config.toml
train_examples = 101725
horizontal_flip = true
encoder_kernel_size = 5
text_encoder_norm_position = "pre"
text_encoder_mlp_ratio = 3
lr = 0.0011
decay_fraction = 0.3
final_lr_fraction = 0.01
Rows from block 3 of the text encoder, named by matrix and row number. Rows with one number belong to one attention dimension. Each number is 128 + 24 x the weight over its row's rms, rounded and kept within 0 to 255. All counts start at 0. Numbers have three digits each. After the name is the row's rms in percent of the matrix's.
# v: attention value (text_encoder.blocks.3.attn.v.weight, 384x384), inputs 192-287
# proj: attention output (text_encoder.blocks.3.attn.proj.weight, 384x384, transposed), outputs 192-287
v.157 098:094117173126124135137096112135131141168144121112116130127197095109125182102112169119123081122156089093173135133085149110147129116089130143089132135111122134160146096118132116108124111123116165100134146124137118139160147149134109166130142134144129087056132119175161094204136143134136136133
proj.157 105:143126108140129099149169133139152133122183137108122088076144148122136113153119098133103142058129166157073113106160161131130091137125116172137107069186091112139147154130148136135146147138142133112156114152117107103104157103101105139134132098076090116153105151098129101104135157129132115131
v.158 096:132140134115100102132128137119090070122131098095119126116111100132113119119097110115113161137116138143137143124135142149111153069166116143108117116144132129117108147139149126155153145153102154082110145117152163097139131124148109126105092129157159160121153116148136128149081119134127127097
proj.158 101:170142083132128095107174120174135130143084141110129126154134104129145122092094117174173157099101110137143142132132071122100124179098120081096095134135128106098128113099162117124114123150136070144123161131159130099137139127120179113108152102071106133124155102106133107113131159134155113119
v.159 094:112130144125173135125150097127101094112169124111174093161147151145117159124104129151136134120082153129118087109127157146113173104122153128131164143117082119162134155092154070135143089131135102138138140135190110146163161146099134129172127139143153131149138085136144131104144131139145138112
proj.159 097:141126123164127134143143141129134121120170129111141168088121131123122126086130138099136122125116093168149119132106144104130135123115115153109113126169118118130118096166099151128128113161116118121149109178123099115162113138104147151144129136105110103115128156131145162139134074139128099123
v.160 099:098149113071142146160147144140102061138099103117134126127112164157143151143145134146094133160103098099154082123134154104120112143118143141117132125162134131150131137136139150095108071120096130130113113124143160173165117104117096115107120079125176092126153117151111158164103119129081120115
proj.160 094:132157156132156170101172127140165165107201084092169147144156129115141102109108168086142141125126105110164126161112082146121114131132150097135126157120158136141112129150123141097099160154160155127155164070125104122140105101138147126157146150110171155142120111100099124139139127160074088142
v.161 098:143133103143092121170115124094124090130101108124130105127101144122139177152105141099171133165121124167150150096115143164106140091150133147129131136151096110179096096149129139095129126119135142122082124118116130160141133124117133137165112162108141117148153108100168164095122099088076151149
proj.161 098:116146100114189167107130134122115146127167108099167141158127140105127109089094121105163140104149179136138082117162135107128141116147142107091117133125136159133138127157139149121133157131143133137130102174160094097140152143112112109089155169128074145148110166153097129115107110168126125093
v.162 095:143152160164084131118119125137153180122144137126112139138163127140143114111128119150116149128116140090124157142148076117157136132130142112127154120169162130092120129138101144088107105115136184103119120135123094151093112143144164107103107162142148136116142140130114156169152123116097061115
proj.162 096:158145135121099089112097114096125094149094145134136113110169104149110110131152052132092129147132139153198128156136138123130110154108103114130122148080127111124134105117126117147107140150134106149173161176102119134142154095147154108174120128127128148148096143121092162133113154150098135121
v.163 097:102122143125115123145137085145149167118149144114113097140140099113131180145079153140138146116103176150133119138160163114148127126151077117145132133101142124151158090107144056164101101104102124117086113132115135114093179086106096151118147140113135133138117113092126133134125165130131087144
proj.163 091:112123126117127167165154130113100133137165144121105089132168152116180098133157115148154155120144134118120119149089107161147150121112144158112136135105104106127147088159142111139160156100092161114164150113210158140142120190138110082138109126172144141160140116086128153134187131119109187154
v.164 099:128113126116136174194146144138123120113132130113097129085134100141112101160122111144149151157125120097166088134119141103146109163120122105152114151158120114112126089094132139124129176181157148155095179136174144112137055102095147113157102091109100180154136159124129091112086131112075132131
proj.164 102:124142179107177147122139141115144112138135100135148126177158146156132129158122107137094133136120179095110147163125155132156095088100156121137152169188141135135134125144121120110135122129174119135128118083142168112141111165110140116129127136162124073080151112158118125135158119152109097152
v.165 091:132133121130179189115151132155115126118140075138119167160164124095148115142161141134152119182164148135156125141178165138077118082138093141118114117081137138127118111116150143124112122114089136129166111133122107137142104098113120115126120174145137181139166106126103103132143130107151151106
proj.165 093:145100131118101133142112132096116089130113136148154131126136116125132119164153117099108125132101114096114148141088142137124137109089118148158165123114138157089113129132123127150104158159154205122134126174143154152142125147109116129181118124132108117132109096127138134143125145115124147122
v.166 093:162129129106082133064121077115141086143138100142146134097108128129128119122148124142134139140171122157132146139098093119155123145083115105116103101128137191118079147131157124088183148115149098119144132185169111155128149151143197137143133149095091099109149118135129153095155151119092130120
proj.166 086:134154090096109104136128134142134114109130126126077115114113121171089137126141156179149129101099097136128082124149137152129145136145139153149152133143101159093140082129145094149121146085112074092135155132144130098095112098092069129110159136086130162120142173077081139099115099109125079101
v.167 093:132090112156123140140073122072172104129123154135080163118146118103122130116122115141123136128135107092112128107106133090086117104142115161127156152177151122137096158122134141185115164164125142141156083116117151140053147081115116167136142086121099126126135114166144103098173118143134141114
proj.167 096:131147176095154150133145141101156121144121156177101124112141090149101076116130116099123145204133110180094158145147123110118108152123134129154101097119146145126136168112133098115088115111135123143179138075164125131174106126116130123165114135146130124122122120144114140089107111114150086113
v.168 103:114134130158108106089128125112141119140127099100145120111112130112129125136136160135096133165184101121105114112118098128162138167132108110135128141091093179134142165185120103157161112105142147095117130126137118112159119107145119093090157121130118100109121146118129162154124152108156163144
proj.168 100:068144143127097132143148107154139132112131111172130149113152149130147117148130088119149112155136139069171126139108091133086146082098106109106158120143099099100096112134128174124144106130119101138131145091161115122148123111147138160091133099155195097135137167126129155156113118140156122114
v.169 095:154121130064109168098140082107123097104189141152177081141118141111169177130095121150150113144127106142110162152129154112087197096142120147092094124093100137128146153119150135112167122123086110127181114114132184145119112138152097136145144162102134106101137133158098169133121128135115129101
proj.169 093:127112094180087140158119119193097160130112113133133139115145102140092142135155129147153121098131101077164101148045105128160125115096167087158122110120102093159150093140139108208150082160151137124130123123123160121152155126165122129125123126112082118137125163109134130144130143121153150141
v.170 107:168150112118125147185149129153138144117146148147106148119151110148139138145172119113118108088070128122125126125121126113100127154129122081135116108155165089102126137150130141090147127156126132135126112138133079162164130121139131124133102148151143181109118161145156109152121119143139135145
proj.170 101:153099135164118111162126125152099079119108154138138131174115121126122125104117139103134133124134145148081118116132094162148149139127164110110125151140157135137092105098140138121114123153150133153173137123114146157134145108111115110126123105143096127101117112116143187127104173106143126113
v.171 094:123101145150116115136094106139100137177117148156118127154097119134125173160161138155091106140130125132182123122123173113070163117126108100149127143140120111139110160126118147129119163131106111152143079133125111153109158125147093105126101122110142091122118171181143160139155132090138107166
proj.171 099:176096113145115124107103125130158138125153160143151124141143144152126124122098140177161128131149130147124118138136147125120119156104119119130102105165146108123156046131136143166099127096140156123134128103113095140146142144151138142138123139140131100130119168127115148088138113150124143107
v.172 098:138107148153119154150137104143070176087127114126103161168126152091154127146176153118165135111148120147139133095133090119138146161109124118130143125084140137128133131115137167115124130158168118125149151090167125139159113111105136101139169167091122160151117104141144129101149121123105145143
proj.172 094:128123094153070124084154155149117093116122163126140139129076133139114146136123144118143113136119164119133086123128172099100130162154132170115139151160148093065116096144130105125132177107114112183139150143135132126059182110117123098159149152137123167074117110096144119120107104132126097153
v.173 096:172159134121156122128167145128153137150135120161099123140134108096125143090107146118107141131117122092095116129107113122137105136165168122132086126157113146109116119129126130125097100091136153116082114130126186107113099110140125127125136113155088068122144137132153096107134130123106115140
proj.173 096:107133147108136126093152163137118156129053129112146151103117138148167130120144113102152129152108144108161105107124133133163147096139108159099118132166134074107157159134139149138115131105079108089092093144148079165137160135142137119170147125148150111140135107142115156151145135156155120094
v.174 102:142115138108159112128105111123117120134164147132135112106140121099142135125130083118099109117117160131165111156162137123120140131157158132103148157125132170116147129176095167092122137125108129158117079088123131135137137141162146134111104122128113109131101140167172137094112103134140147128
proj.174 099:106123128141125156128206137109170166162109121106131141119143150132143096124121125131123122122116142100115168152136153161113097160134139117136170153132098079119118100097111104183140110063131173106085161132141089131125126101155080138142123120171103125129140126151122149105151121109067154082
v.175 096:126156150039157128119109116136106137114122143141142150111089142116133137122079115110130119152100102163132124154081125177162162095119116101147094166091096174139153124154121162094090108150189132133140141115146150093140096181139144101152139143147102121107159144112131151124126146168079147123
proj.175 101:157083102127156151121137133116123108145093133088116143184132137119158160103126159130162129096161112112118141138189140084103135103115148093136131147183144122159132122147150142110099129111099159111095081094170079179150074119117105067112126135080140110147169151137133132121126135101143138147
v.176 097:181154180133165167156154106141085127125129086117151154094091103174169142136163128168145135176103156159134118175111160112126141102111112106122109094118143153095103098118116121134125128130126131159137136153167119127149118096145152118130089113116191170147092165096141131134127127124125129127
proj.176 100:152108129144098137118139117122096100117223150123138133141119089140130128122145144131107159111107127086111133148117095174134140168120119132103155142137140145135121094123114130111175103186208112172106153097118143127160167162129121100114136164101149114124138144141152064135142137121078138124
v.177 103:142157144095137149103131106166144162114155126161112124077155113102115109138104113126130097116136120179142126103162113117150150133089141090108112151146162147112122120142114145117133174102140141108117142145116121142121103114127175131153104123116086134120124108154134104124134126108120121123
proj.177 105:109105115153148157127118128136138113137096147091157105119123124128165138187157110130138121132157154156150121150131146135158120128157112133157142111162167093140164134113111145159147093144168134129096109121128207120149150094124077112094081108115139119115146174122106104162154130148083159139
v.178 101:122147157066094128161115137124108123090175158142167122158149126177121161129133095079129147089090135148113167111143133148118182117091096150132114122151124103166124117125160117114153148142124116163130158132147120097144090136106151186129089128133105166121138121116121149177148150119115083097
proj.178 106:134138128125158131165167104107127120124152153125126117120113131131111187105124121132158126158148099162065125154151107078101149107167137134104151120106104138108144161147136088181074133145181149153158132126118106095131126130161074108098084133076122147118152129076115128095131123078152154156
v.179 093:137119121125089106115136106158119128166097147127110139118140124118135116095133113152103149127097152143110143157185192144139146139103162145134125160116164118131128116120148148107123080150140173154122129119105108145106127127160113117198112135082142120105116097075164121090109136080146098124
proj.179 100:129135163114092126146072141104168171080148129143135165124163146112127135135139149086124165161176088160137126149150148116105166109093117158127102140101155159050127130100120094131125137147120137144134153131110084145120158140098110143092125144138107141177128128158107154120157115162092150113
v.180 098:136098145125134124108107102112124095124097095175142126127121097138140150154130164140120131151095105118110099101132153141116137109169105136131132106141150120151126074121148122133120114081163120146140082135154155123128115135113064128131177142116116133116159101117122099060097127179125110123
proj.180 096:098064108129174163137107128107110124142122109139140138131150142105084128126138189119132138112132173077070110134155106088137137155102150141079103117127132140166138149108093147143130131140162129123098149113144139127132103104111179163118138187114124104164171104112181113177155142152114126147
v.181 090:169123116147136058176153093124112098089166134190127132085139133106086130116107116123098130133140128111138157129083144157104110120134134120088135132117110184108141124127164115143152131112106137142108118129083096135113096159104128133142139119135143118127117082145132120127143137110133123121
proj.181 094:167124119107095103146197148111128153157161131133136104188071125145143123105134106135134150118102112106129103108141138095119093140118139132127151137182132101164141167179170100107091134132159170104103088083143119139139088117139109108099170133119078103168119124160102152137103156104126138138
v.182 103:160097143125141159118113106079124119097122119097122166118141157083124076118125138127147086146185132164159112125151142087123114144096198120102123151157096137098181150177123161119082131121114157192124101114135118168127115117127114129154132088129108141103190122116137113117120152107144152111
proj.182 102:093158166136111190106119140105143181099120087146109135134131126174112193130125137097129154113149121162101150138134170101147192179147124112108132160155124120107127085160140138118144112157156117111095173142141138162087108094106106096125111120108151125150134132132133148120109143139118107149
v.183 102:126119132126128170168141152159159143169113127118155123066153104144139129099098152152152106184114125105132088133164135119105117125142144162128099122129112127138150126151159137116163111130168114122124131205171122153123117123118118089097174138119090147118118157136146165119113148136089105168
proj.183 101:177131100135146115110158129126132122127120105086132126143107167108118096146143101121086113119095138103150140119128139177071112102121117115078099124120143099108129113153126128134138152111089154120112140131117119149135122141110127113148150138132149083141147177150163128131157111109182127134
v.184 096:094162130145134144119103135149145151100166111135104140096162146144130123116147169124115147147151122104141098093073122110122158106139118100150131152132134138121078122096145144122075142137168109087128113087104123133147163132147152138133143118128156145130154143109107118140112102172138113098
proj.184 102:087102134135118114120162108121120105135119094124129088133101095094139163096106058135144160126136125151046137103211156114085097151130130121097112133114142154082086128139139095123120138133142140107157095130130140132116109113107078130145124123104117127117129060097116144124105118148157151118
v.185 096:169124106135143103112112103149141099170122144123123135095126172135122108156135138108144156148151113106167142163111122068136138130114138106164092108132097145153077119122096174129102108130110176124127124121096105143122157091115116076132126109113165109102149138113103099144124125155106125141
proj.185 103:078103132137132076125125140130097152112162109153097137070131145132128152172154111128101162120125122119126131145113074120108129131116110142115126120141154142122129135111138094143145157169135054134118119173130122076129126111155137131106127117118135156156120097122102160125086145121103117085
v.186 098:129145117140127128112103123158130120098114104148090115112155107108151125112125146099162164195158074164127125106139118127099141128141139134126114099131164170156117133158147137137142141151168126085162136117107143094129140158108125124142149136138092141141084168098102176138159134129121148159
proj.186 097:115127087078158110125129128133138099139102176092111097126134089148147131192129100177114111094098145140087097122135134064079148116166130138161130114108132085117116190119097130139138111125103114124135145138104128101141124124132121090121132155128131107120162100129163149126096119136120146091
v.187 090:144120144139134122110112097153153100152129166138147140163116113097139140107122125109161169150143116137112119144130101115120123092144134135093118096136150154177151134127111080124126084124138099123095139150108096094114142111116109092129072131105128168133089146128148132131136119103151143113
proj.187 094:132141127128158133143082126102169125115137125101137127093142115154131110131123136113096169133117116127108164133082144110113099108167148136125126091119113088123118139193123138126161139155069130087159106149096131091144143125099162096127132095131129136151130145160110107139066105134121133123
v.188 103:119114128149120153129148076114160158072122128139112116103122147164138110126153147116141084098156141111134115122142126115130167110157163154152103152146122155109118139154110153133144107115118087127119104133192136114179145135132135144103137136109141132073141177149108139162125097144129154156
proj.188 108:114111099150079096127140114141111130154129098163108108137102123143131135134109161132119153108127128116102115096116138147153104137121135139098136112102127130124164120096102160089191151119152118100104148162113154148136094088146092103106119137129153176140109087115130096134112127156117118137
v.189 097:128102132146125090110132090094150157089122147148111176140152132143142132120149130116091110120124091151150120143122131067106158106121125138132136109178142130135154111124107114107170077122159126117151117108120112126127120137155108112137130183126069155107126101129113151132194177101119145088
proj.189 099:088161175126096127178102101126127124128197129181091131129135146143166115139088142109123114167120141106105116145130139090107086139148139102122120150155077106134121112151145132142154138099125130117117081157127116147108155130147126133142162124131146163091173129113119166143132160145119115102
v.190 094:155146141099093126145141151126125131139124148119175109128164125121085144147099142119112120163130082125120125142143108126150106136111133147096137148095109106121086146100123104115152143108176111105080114103115126078136151134124094148152133122185144108140173104111118128125129118097077106147
proj.190 097:122090155173145186177106139107102140157133091077138130147088146139185135146117141133131142158128153123135118097167131128119126091129130099126099142117087198123109077134129165130147107130099107157171085130152089138144147165137141139105131130102142132155093176126093159109123088089108155146
v.191 103:179082129119111144138141129136148130135172119080135123140140146137118143127134160142115123120149120141123132171135162097123088152107123079154123122083183102101098115141126135114158146105134146141100119087108114131135106120118088106135145137128158110141118124148147104124133113107131110113
proj.191 111:126145125114132128134134164162105079085164134151117106150127133170057141157168147106083141081115152116101138106154133106131124143162136135146150099168127144123182137141107169116141092119117098136136116134124123133186131166105159151124143123115142118187100157109114091141113123127179166126
v.192 114:100174132089111147115132136105110116110135104088110171167115159124147078097128133127148171141102125142142103115120200115150153125152109109092118116140145105072138116149136104081088096131124161147167156086127116142123147118136117120167191120087151165113143123103102112149157074111109159150
proj.192 101:153148120140138108099112115085158124129107127140117172156150141162103129137118118133133132134106111104106125140146131100114088132130124091112134129090151120090171089098108164133085126131149055136127083130137097065129140133116135135091133166143149122143083104128102110171101127145092103135
v.193 103:128141144130176149090098110167099123139102160133112152125106142082137148128142131136147101138121112105117106153142127134119181132129158116089170143122114139120145134139123127142112161122140079076147107087123132084139139125139149112075150136128142141169117135147134116114165117141127136107
proj.193 097:105134158112146160148121103109095142099129106122116114155131170126107156110123163148144149120179117140124094158147099136087108176160118115156147129098129140096151120139144155149135122099145077126168124156109091135173077118157112114152121115098084079135136106143148133127104129092126143153
v.194 111:162094131093117162122116124125136094167151106153132109147139141104125126123150127097066101121125154159189090142121144152150145143132157089125146139149095177162150116097135156144148118094107136088097109089118109086127138103108140095119094141117087131165139159142130131065131105120133132144
proj.194 101:090136100160115108159114144135135121118109123145101154106151143163149158125144175070151136147169140127165153173133148169088144166173134126120161166154115127123116132120119132180113088184150109135157114134182125076128130142139147124124129134122110114114116180146142135145171138075143147167
v.195 099:138133116105156082092132127170108116170096143134149156120110113135134153133119082102163145113141130167130152116141125126141116138145109145101103128127097101159145113110159146113098180109106117146126142101131104136136114105119136103134165089126128168161138138110135085142132163109141144158
proj.195 095:118180146131103156131067104082102148121098128128116157107147162136103143121125106102082094125123118136109124135079091140109137130150101111159149105152114090145127127097124108119148126129123147100108111137089116145128136122145119187107150147104083121117144126135113159137158134124101110112
v.196 108:076180103136141089114160163131150120132144145137121107149101092103102146114168126126115103114172111116084150124162144164126136093097134156159133128123115099110079114118078063141155118155109127151149152117131129137174099133145154101103124147144125166140132133174171168144103114111112148136
proj.196 098:159070118120120158129136117150101090089147141155133131113142108137141083097110128140113103076109155140139168151135147119127125095125106090158148143090099110154147121144133150121144109127122152147131096127140163143114108139154107125149129083097112085119120132120173112111134115159132106162
v.197 107:078087119129112131096120175134102143188092123121119135134180119134165146164142140168130108162177170125105084126152110104108130141126184112181158083134133103095112151121162124117107068129124123103142109131088085175137138121152136129117125141093117107138127119108104107127114115113143148122
proj.197 100:180154093124168158100163132171110129129076139145129116150143194099116146112168109102148157121105099153129162149136183087091132124144103109138159141106154170146101122103155141136152157114168150140089156119136134109117079165130123111153113109104139157150149134133111142090090105132143151112
v.198 111:096156126148145132130132138134135134110138149093120125151161104120131177154117139149116149200141154177137199127113120133128127107098114143131141125136174103136106118115084147090116130132080130149116145106149170118139144125167102172091109120094144154135090100139118144104140131069122139086
proj.198 105:115150144146182119135111072116141147107075180150127130108142121103147082172107130116164111127150128155115149144132140105121119116114124118145137099104114110116137120142159099118123128118130101118170163125113127167151122147119127128119151147107105135116111130158155162075124147174148141111
v.199 106:099123101122133162141115118142140100143116124142154163113175125106127111134093122125107126164133123153113116132077120130088125121134155093160125145088162104120104143158109094156139101137139113149100132108128107118080141139163116078102122114112183100154118119158156179143115142094148146165
proj.199 102:118158156122074156085160124101078150130133139111145105135103167094106135140138112129110134117093143169120170209139157147136145133127128109139157094107122125144107130145151145153123126095152104143112132086104137146136133090123142146106197137133104139113142102149096103143101081165124134121
v.200 096:130137170153148074155136157133137169144148113167134123120125148130170099124153154133140101160125093091146091147117159131134120138135158130123132133156164087149131144140117130144120155084145120130127161080158107132131111147126165138151146108125155135117098161073136159097141156130133146096
proj.200 096:141124175125170102145136126106112129141122137124145144168116119132144141079152140176136133127114105144176161135102141112135117125124121161133110103138146131094106158144101159125136106158118093150139110115152115158135159109138122115150126135129102122152129125164116089167145124143134139117
v.201 110:142125147133127140125115107156126141143119098153106110149105084145111124144089143067112072176113125120137137141131145130197127107141143149118116122126182140122126114156118120121144137128143127113102096143101106136139155151099137126156145133128192160158132121168120081140175091140106123129
proj.201 104:123123114155144128167122098151098143101098112137125122133105156143154163154153142130117145155128129149100140140119136161114102121103121101131139130121154114081118151091147143162098142138136112096140139169154123133121118141093128099161165123144084136149102101171122133114137151094132136102
v.202 097:135113116125138122081150117093101121147132190148184129097136136125171131118119119154158179154152135154121097142130100103094180138129096143182140125108116101124113091153138130146131080144124091135135102142162103130117133124150084146154101166093098123121122117129110098110142126130180158140
proj.202 094:138157135111109119131172126120139108143111144101134120181121112134145098086124129096087127133156153111110153103130134114108117124116115105093181068124110114125131138142125120124143136158119169115148081092156147163144128133156162162113131144128146147110147132091131126139149128094144127097
v.203 115:138105154085091149095130110134113146118162120137122092133091143159111099113158173152146140076105122116145104115167174096164086095102145148121109165149164135109108104114172112108120100086086102134128130127117150110165082161139121104162140118171095107122123123138107126100085123111151122118
proj.203 108:125122108119144111098089140151137127133084079110132149139134087138113146128090058082125130138115141099133163122125108142127132118131132126100120122126150159129082117120130159135150131142128092154145116133171152092134145145102138110129140121102103144156144153122120096139131166108098119151
v.204 103:086121109178107138116123111151139109121099137129111135138087106169096133127157165120077139099088109125148097148141132128092138152141157150122130151135152105177094137125132135154103156138128125167095119145118119181110148155169137111108155114091112123167127157115154151129106132155151118102
proj.204 102:171124155213170172145124168108152152158115146088102141122128175114104149129123177166143130145143125116132126140094082142108134121158130147085115095114113095116141155137124126126107085147187135134122128108131122100098105109171102129148158145116113133103144160132085127138142129090087142136
v.205 099:132115142146101109098133128137148107153108164112121143150121095114134132135127164140092077137144196129129128118170117120103080147098115156092160153095135147090166126117165085158130087107144112129110105121207109124081125101102093129120135095116089140134096146153163128098125146134162128148
proj.205 096:111129102115121147130150155099176101120129160140136089086143128135129098125103091111098167117142150130090180123105090125135160139114108124117093150165122094153157140145128145126080120124136160133101141095098119116137130096150158061140106126160118129126127101094119115135128128127104114139
v.206 109:102140120108099132086135164146157161154108105112149101144157097144061156126081135123135141177083141119124101160149112125162147146152100134144112091154150100159138117106148162098131162137118155119115143127150167138111176139086137136161116125113154106126133162115134074125096103186128137156
proj.206 107:147126136178063106136128086169087121122128137118144106130175168135148105137169116130105129128149105148093152106139144186111111138109140064129120184134106148106093140140125136135115126150142104125082130099137135117144119190136117107154127146143108108122113086102138099134150151122096115123
v.207 104:144122118116129123110128140149092162084141093144111102125101137130139151117125120133158124121143095138144116133136126150079137137132100135125102092123062145125126103073090104133135175102107137148131130160119123099098105157127146144093155063119128119129138130151116104152075129086082150094
proj.207 098:134134105145154123156097087124151129101126096107140186148111141142115117109155132112117110138153093132126128112131138089149089136136152142128137141148164156158091097128122123155124113168111132074133095125090109117174146111125128106137151158101099096150118117140164136152134105093118149155
v.208 107:178108125165112104126143101149050086124141122135142121115113093084134138155120157146166110125121133142133139105119121084126096154114091106149091154138093119157118119140129191115121114157095092119146147110109134096142091129134142129107106140111090129135099136138095187132160103127115148138
proj.208 095:105140097098123152104135146107180125116099101090119097138119115120115140121138100129143112131143134140100109102164151151128135144115105098113094153113134102127093082147136075149117161096141134152119104136159107174097096162157117145160105173158129109136117158090155153115128123138082128099
v.209 103:155089148098140113115165133153161116133113124079113140158178106128126136137110087118172149169163145106109134158157098135120159156135114121153160146117147166122153149115163140142117122147114075133143130121168138123090086119124139064123123100169160116128058133128135141157073177123081117050
proj.209 096:085122104105166142101177108121129120135085120134126065085095127111129121134168125164150151119158126181085130103123109130121083134151130186180148132148161118141117124117145105118112103090120144160093112109144132137129127095126123139124135147091124103113128075165100145151140127119117133139
v.210 109:136147159107112100167155131130123113127131126131137074091123178142094133152117106150166178106148141151141119131128112129121059166149123109120148112132086128173128153169141114094113147102150117147104144141170096140122147154127121143143166110131124056119104169113160137150074107116108120131
proj.210 105:135082069128116097087103106147141129153144164122165148129129108148197113143090103156119103163082142088083143134121169162133134112135120172157150097165151120113095094130125154129146106077088151158133107133124112141125144130133134113148128153077129119125127150059147140143130168136150101126
v.211 107:104116106105161115078132171095071150140157154164127149155087097106106130140182112149124081109138149100116142117136112137161091108138129121177086172123129102117073165151113141133120148114150162150123153165175144125171159129100118132146086142110119099139135139165151135123131132132125178198
proj.211 099:122123117151118128092168114185128137083121130088124121173148137137192108085116089171077051155125147099129146131132126116113118114171110122122123086126120143135136103117125093158162136148101120164133114132122119152089118116090100117130082121123136171129130169090147129087105111184110120129
v.212 102:157132143165188115126131143117121167119171114137131123147133110133164116161107071133138119174146113138086121127141126109088160148183144093154144134148116115152119067110105144078106116135130103089124139144142138072153134097093138153098143132135109093161136079164112127109140139162151129128
proj.212 097:091169102104112100146122132177123132127125143156161151127137165105104108111107171115124137103172158118121073128149187101173097122126144110109157125150110144092091095109137130149146116130187125152143139101107131106162131174077126089125136145080155133149114154088099144133099112076145138088
v.213 112:124131161126127103089089108118126159154115130114103128141138116117150160143199119125132160097135100168136113107136129141128117162102119158139099159156118109156114117106105158118114157128124077097189105163127111169157149155070095114099165127117108169131113156108123143122107115119096168111
proj.213 105:131175125072134104121137098154125108141154114137138111147119101131124147127064088144133134114134131132133136096094136140131125112174128072151138139114174090125102154145117152083137161142094111106112155119117138118202141122188120127135130097112099114117097150089175121107149166127126083145
v.214 112:153121128134180139124137161150105108100100120112095136119097136109127112107107130116064153145126134075135117124136153106160083092146164101165088116141149136132143106154151125116104151112170169133118132119126166171104105096126115152148106125116157167155085147135158151092131133152104108105
proj.214 106:190127114168121104168153138136162159127127163167125098115133179125174118161112049139127121135102141122142156125138116117093115104100141161120127137137145165149097146145139153108094154132118107142108132102104136082153162146092122137124089118139137142125127109159140144091083109129119146148
v.215 107:130131126135075152151126138169127104097179108085142123107149107123140168130137127112076167114151138178131116155169172105124133118122092194141135107150075159120136138130116125097178151100129137103124145149105098118143117123152138124128169124120131127151112128115098103157096089171174147143
proj.215 102:162132104097115149146097116125144119142142149109134123158166165138132105197108111095148125145093158126105131130093104137117164136156151053121132093140105126155146150100122117139134130118129151145121163143106111079109103121085118147113100126149115122088094146125119137144137133102127133122
v.216 105:127147133158140135082143130131124125073148111093144151120136118185146097092105132103145142132091144094111116083104142141131114110133135141182114098124102094118163132151106129161116133134152114158133147164153135128107128123089138155155107125119133149091146099097126147180122101211128151130
proj.216 102:153111147134137187099142153082149111129140143125132128078122126149183107124148118126117094134145125090115114140155162090132109149129118128111176104098172159118138094139133101155100135097122144147134148102164117145137098126172108128137092140148113144130119113074127159162084116125125123144
v.217 105:152137120176125112131138101129112090139143125118119125109149104169098115137149132097113103123138100120121102121194127073143151112137133103142139152153119106124148140123138128149163108151089108149157076156130060123119127131109106101135098084120096151139116144160120139136127149100127124144
proj.217 092:112108130125134107170152134164093138143140118146135124120158128076104139093071123118147097133151160150125136117157110120112151144174143084093120149154131115104100103125126090113114143142113151131138158110129123108127116147136119143162116086076189123118109124166106137158122135138132159119
v.218 105:123144131110138120141118103112130102123113104132149133108126150108126145115153106116089097099156128145170114122115137111146139131128153125186106111145137155143115104151095099144131131139074118155134127090111104106185128117083132120097147114125137098142159147152133161156134141143100117116
proj.218 094:154140119104129136146158107093087157146089111131118125140157130121108131130089147107165123120125123110139118133128138168119142091141119155109166113122149141136087132139146135118157133112100121125140113191127140116142077118141137131094151128089138148143102172144158118153185138114147104129
v.219 111:136124111133126102130125119129101113149162105137148144135127127108123144181126127140167117130144161190080130130107134096155144143159111114119077162121112132106097145130128134138165095152078112179113116156101090110078125107155117156095140116129100140116142101136101166085131144132161144118
proj.219 114:084109120127124107102113130066174147104141118175140158141137134169084114142144101121086145129124110114137151156135092135091110111102112106152135139125090107147125125106133111090136139138141151139148117143131157126112148143084088165132115113104165148116138134130096104131124081145123098148
v.220 126:128111112085144114137095118097075125140163133132151114132107087121141129130144113146115103130138152128119122096105088115124129134108099134127127121161139111132148139123181159155118130122121084165096128171140139115111131095152125118107111110113130099128139156129135118123076144164166095139
proj.220 111:133144089107109158114161104126120115138149163127143135138119151134139110127154102124076161143144097118128190119144135120081142143154136142113129137097121111148163117135116133126146173134158169117105144106098101157119107150080131131129153130110102155126139122116163127112154092085143153112
v.221 094:108148126106106116138082148062127125108150135127135154162148137111101182151131155108101123092131148115169141147094119105084103148113162151099130156127157115083131149138124118121118119125188142141143139094125125140106116103136141119047126124107128142110141085157125087099120094101169104163
proj.221 085:125118105160164120143137160152129149160109142088128101118111137168110131155127146117137150155120137121135133112179143133168126126150135141144117151113116153134120117117156129150118109134159155109146102173097117173053156153107130125148121179147121114119167151090140132109126149151150115142
v.222 117:105097132150128095161155156156150130114185107066092094128146132155121112140147128114113107151120142168158121148092111155119138128130124132154131155126087157151118181139133120144084148113130094119108157147140157124138123119154150119133160162102187115115149185165147100143099113151128139112
proj.222 105:138101107150108126101127139123111138098127172097144141117145183126132123112109131161120132108130150113149137142132124142128139086144107117150145108158109140137130151129093118126144155116169130086103116093123110123153126147118092108123111118110102131113120122117126154174142180117156132149
v.223 098:108156114168105065107068133078122083087169132164162125121110161113098137147077174129115148129111107138139149137103133147121132130146151155112135106136105103121110147160077153120143132113075105130106155116077086119115132108136177151134129100149120142147100089157153108158144102088123130118
proj.223 092:122126139156130146136161068105149130144128166095120130145071101150107113185141092181110121121146133074118135129084155120144109075094125113127125106095121142136115146157111151123155086119127122095128115111165139141131159138155110104186159142138098164132149133167137140106131119075101112154
v.224 116:129113131130130146127091139157128184121146158142090090117143093146163111146154103120128083103133151118144120144139119157108056163136103146143116150107155152130149145107145153140104121120098112144136140090130115144140131146117126085131101111157164144138119137086111170112094142141137139166
proj.224 108:105156176124123189124114097168130072137116122088130121102114160132127169146151161108144144143134131098144133155145121128147144097127147107158098102184119127149156103126121087103104115133109134125140110116161170138115105173133086115118114110106093078098125139145139153148135106194133132119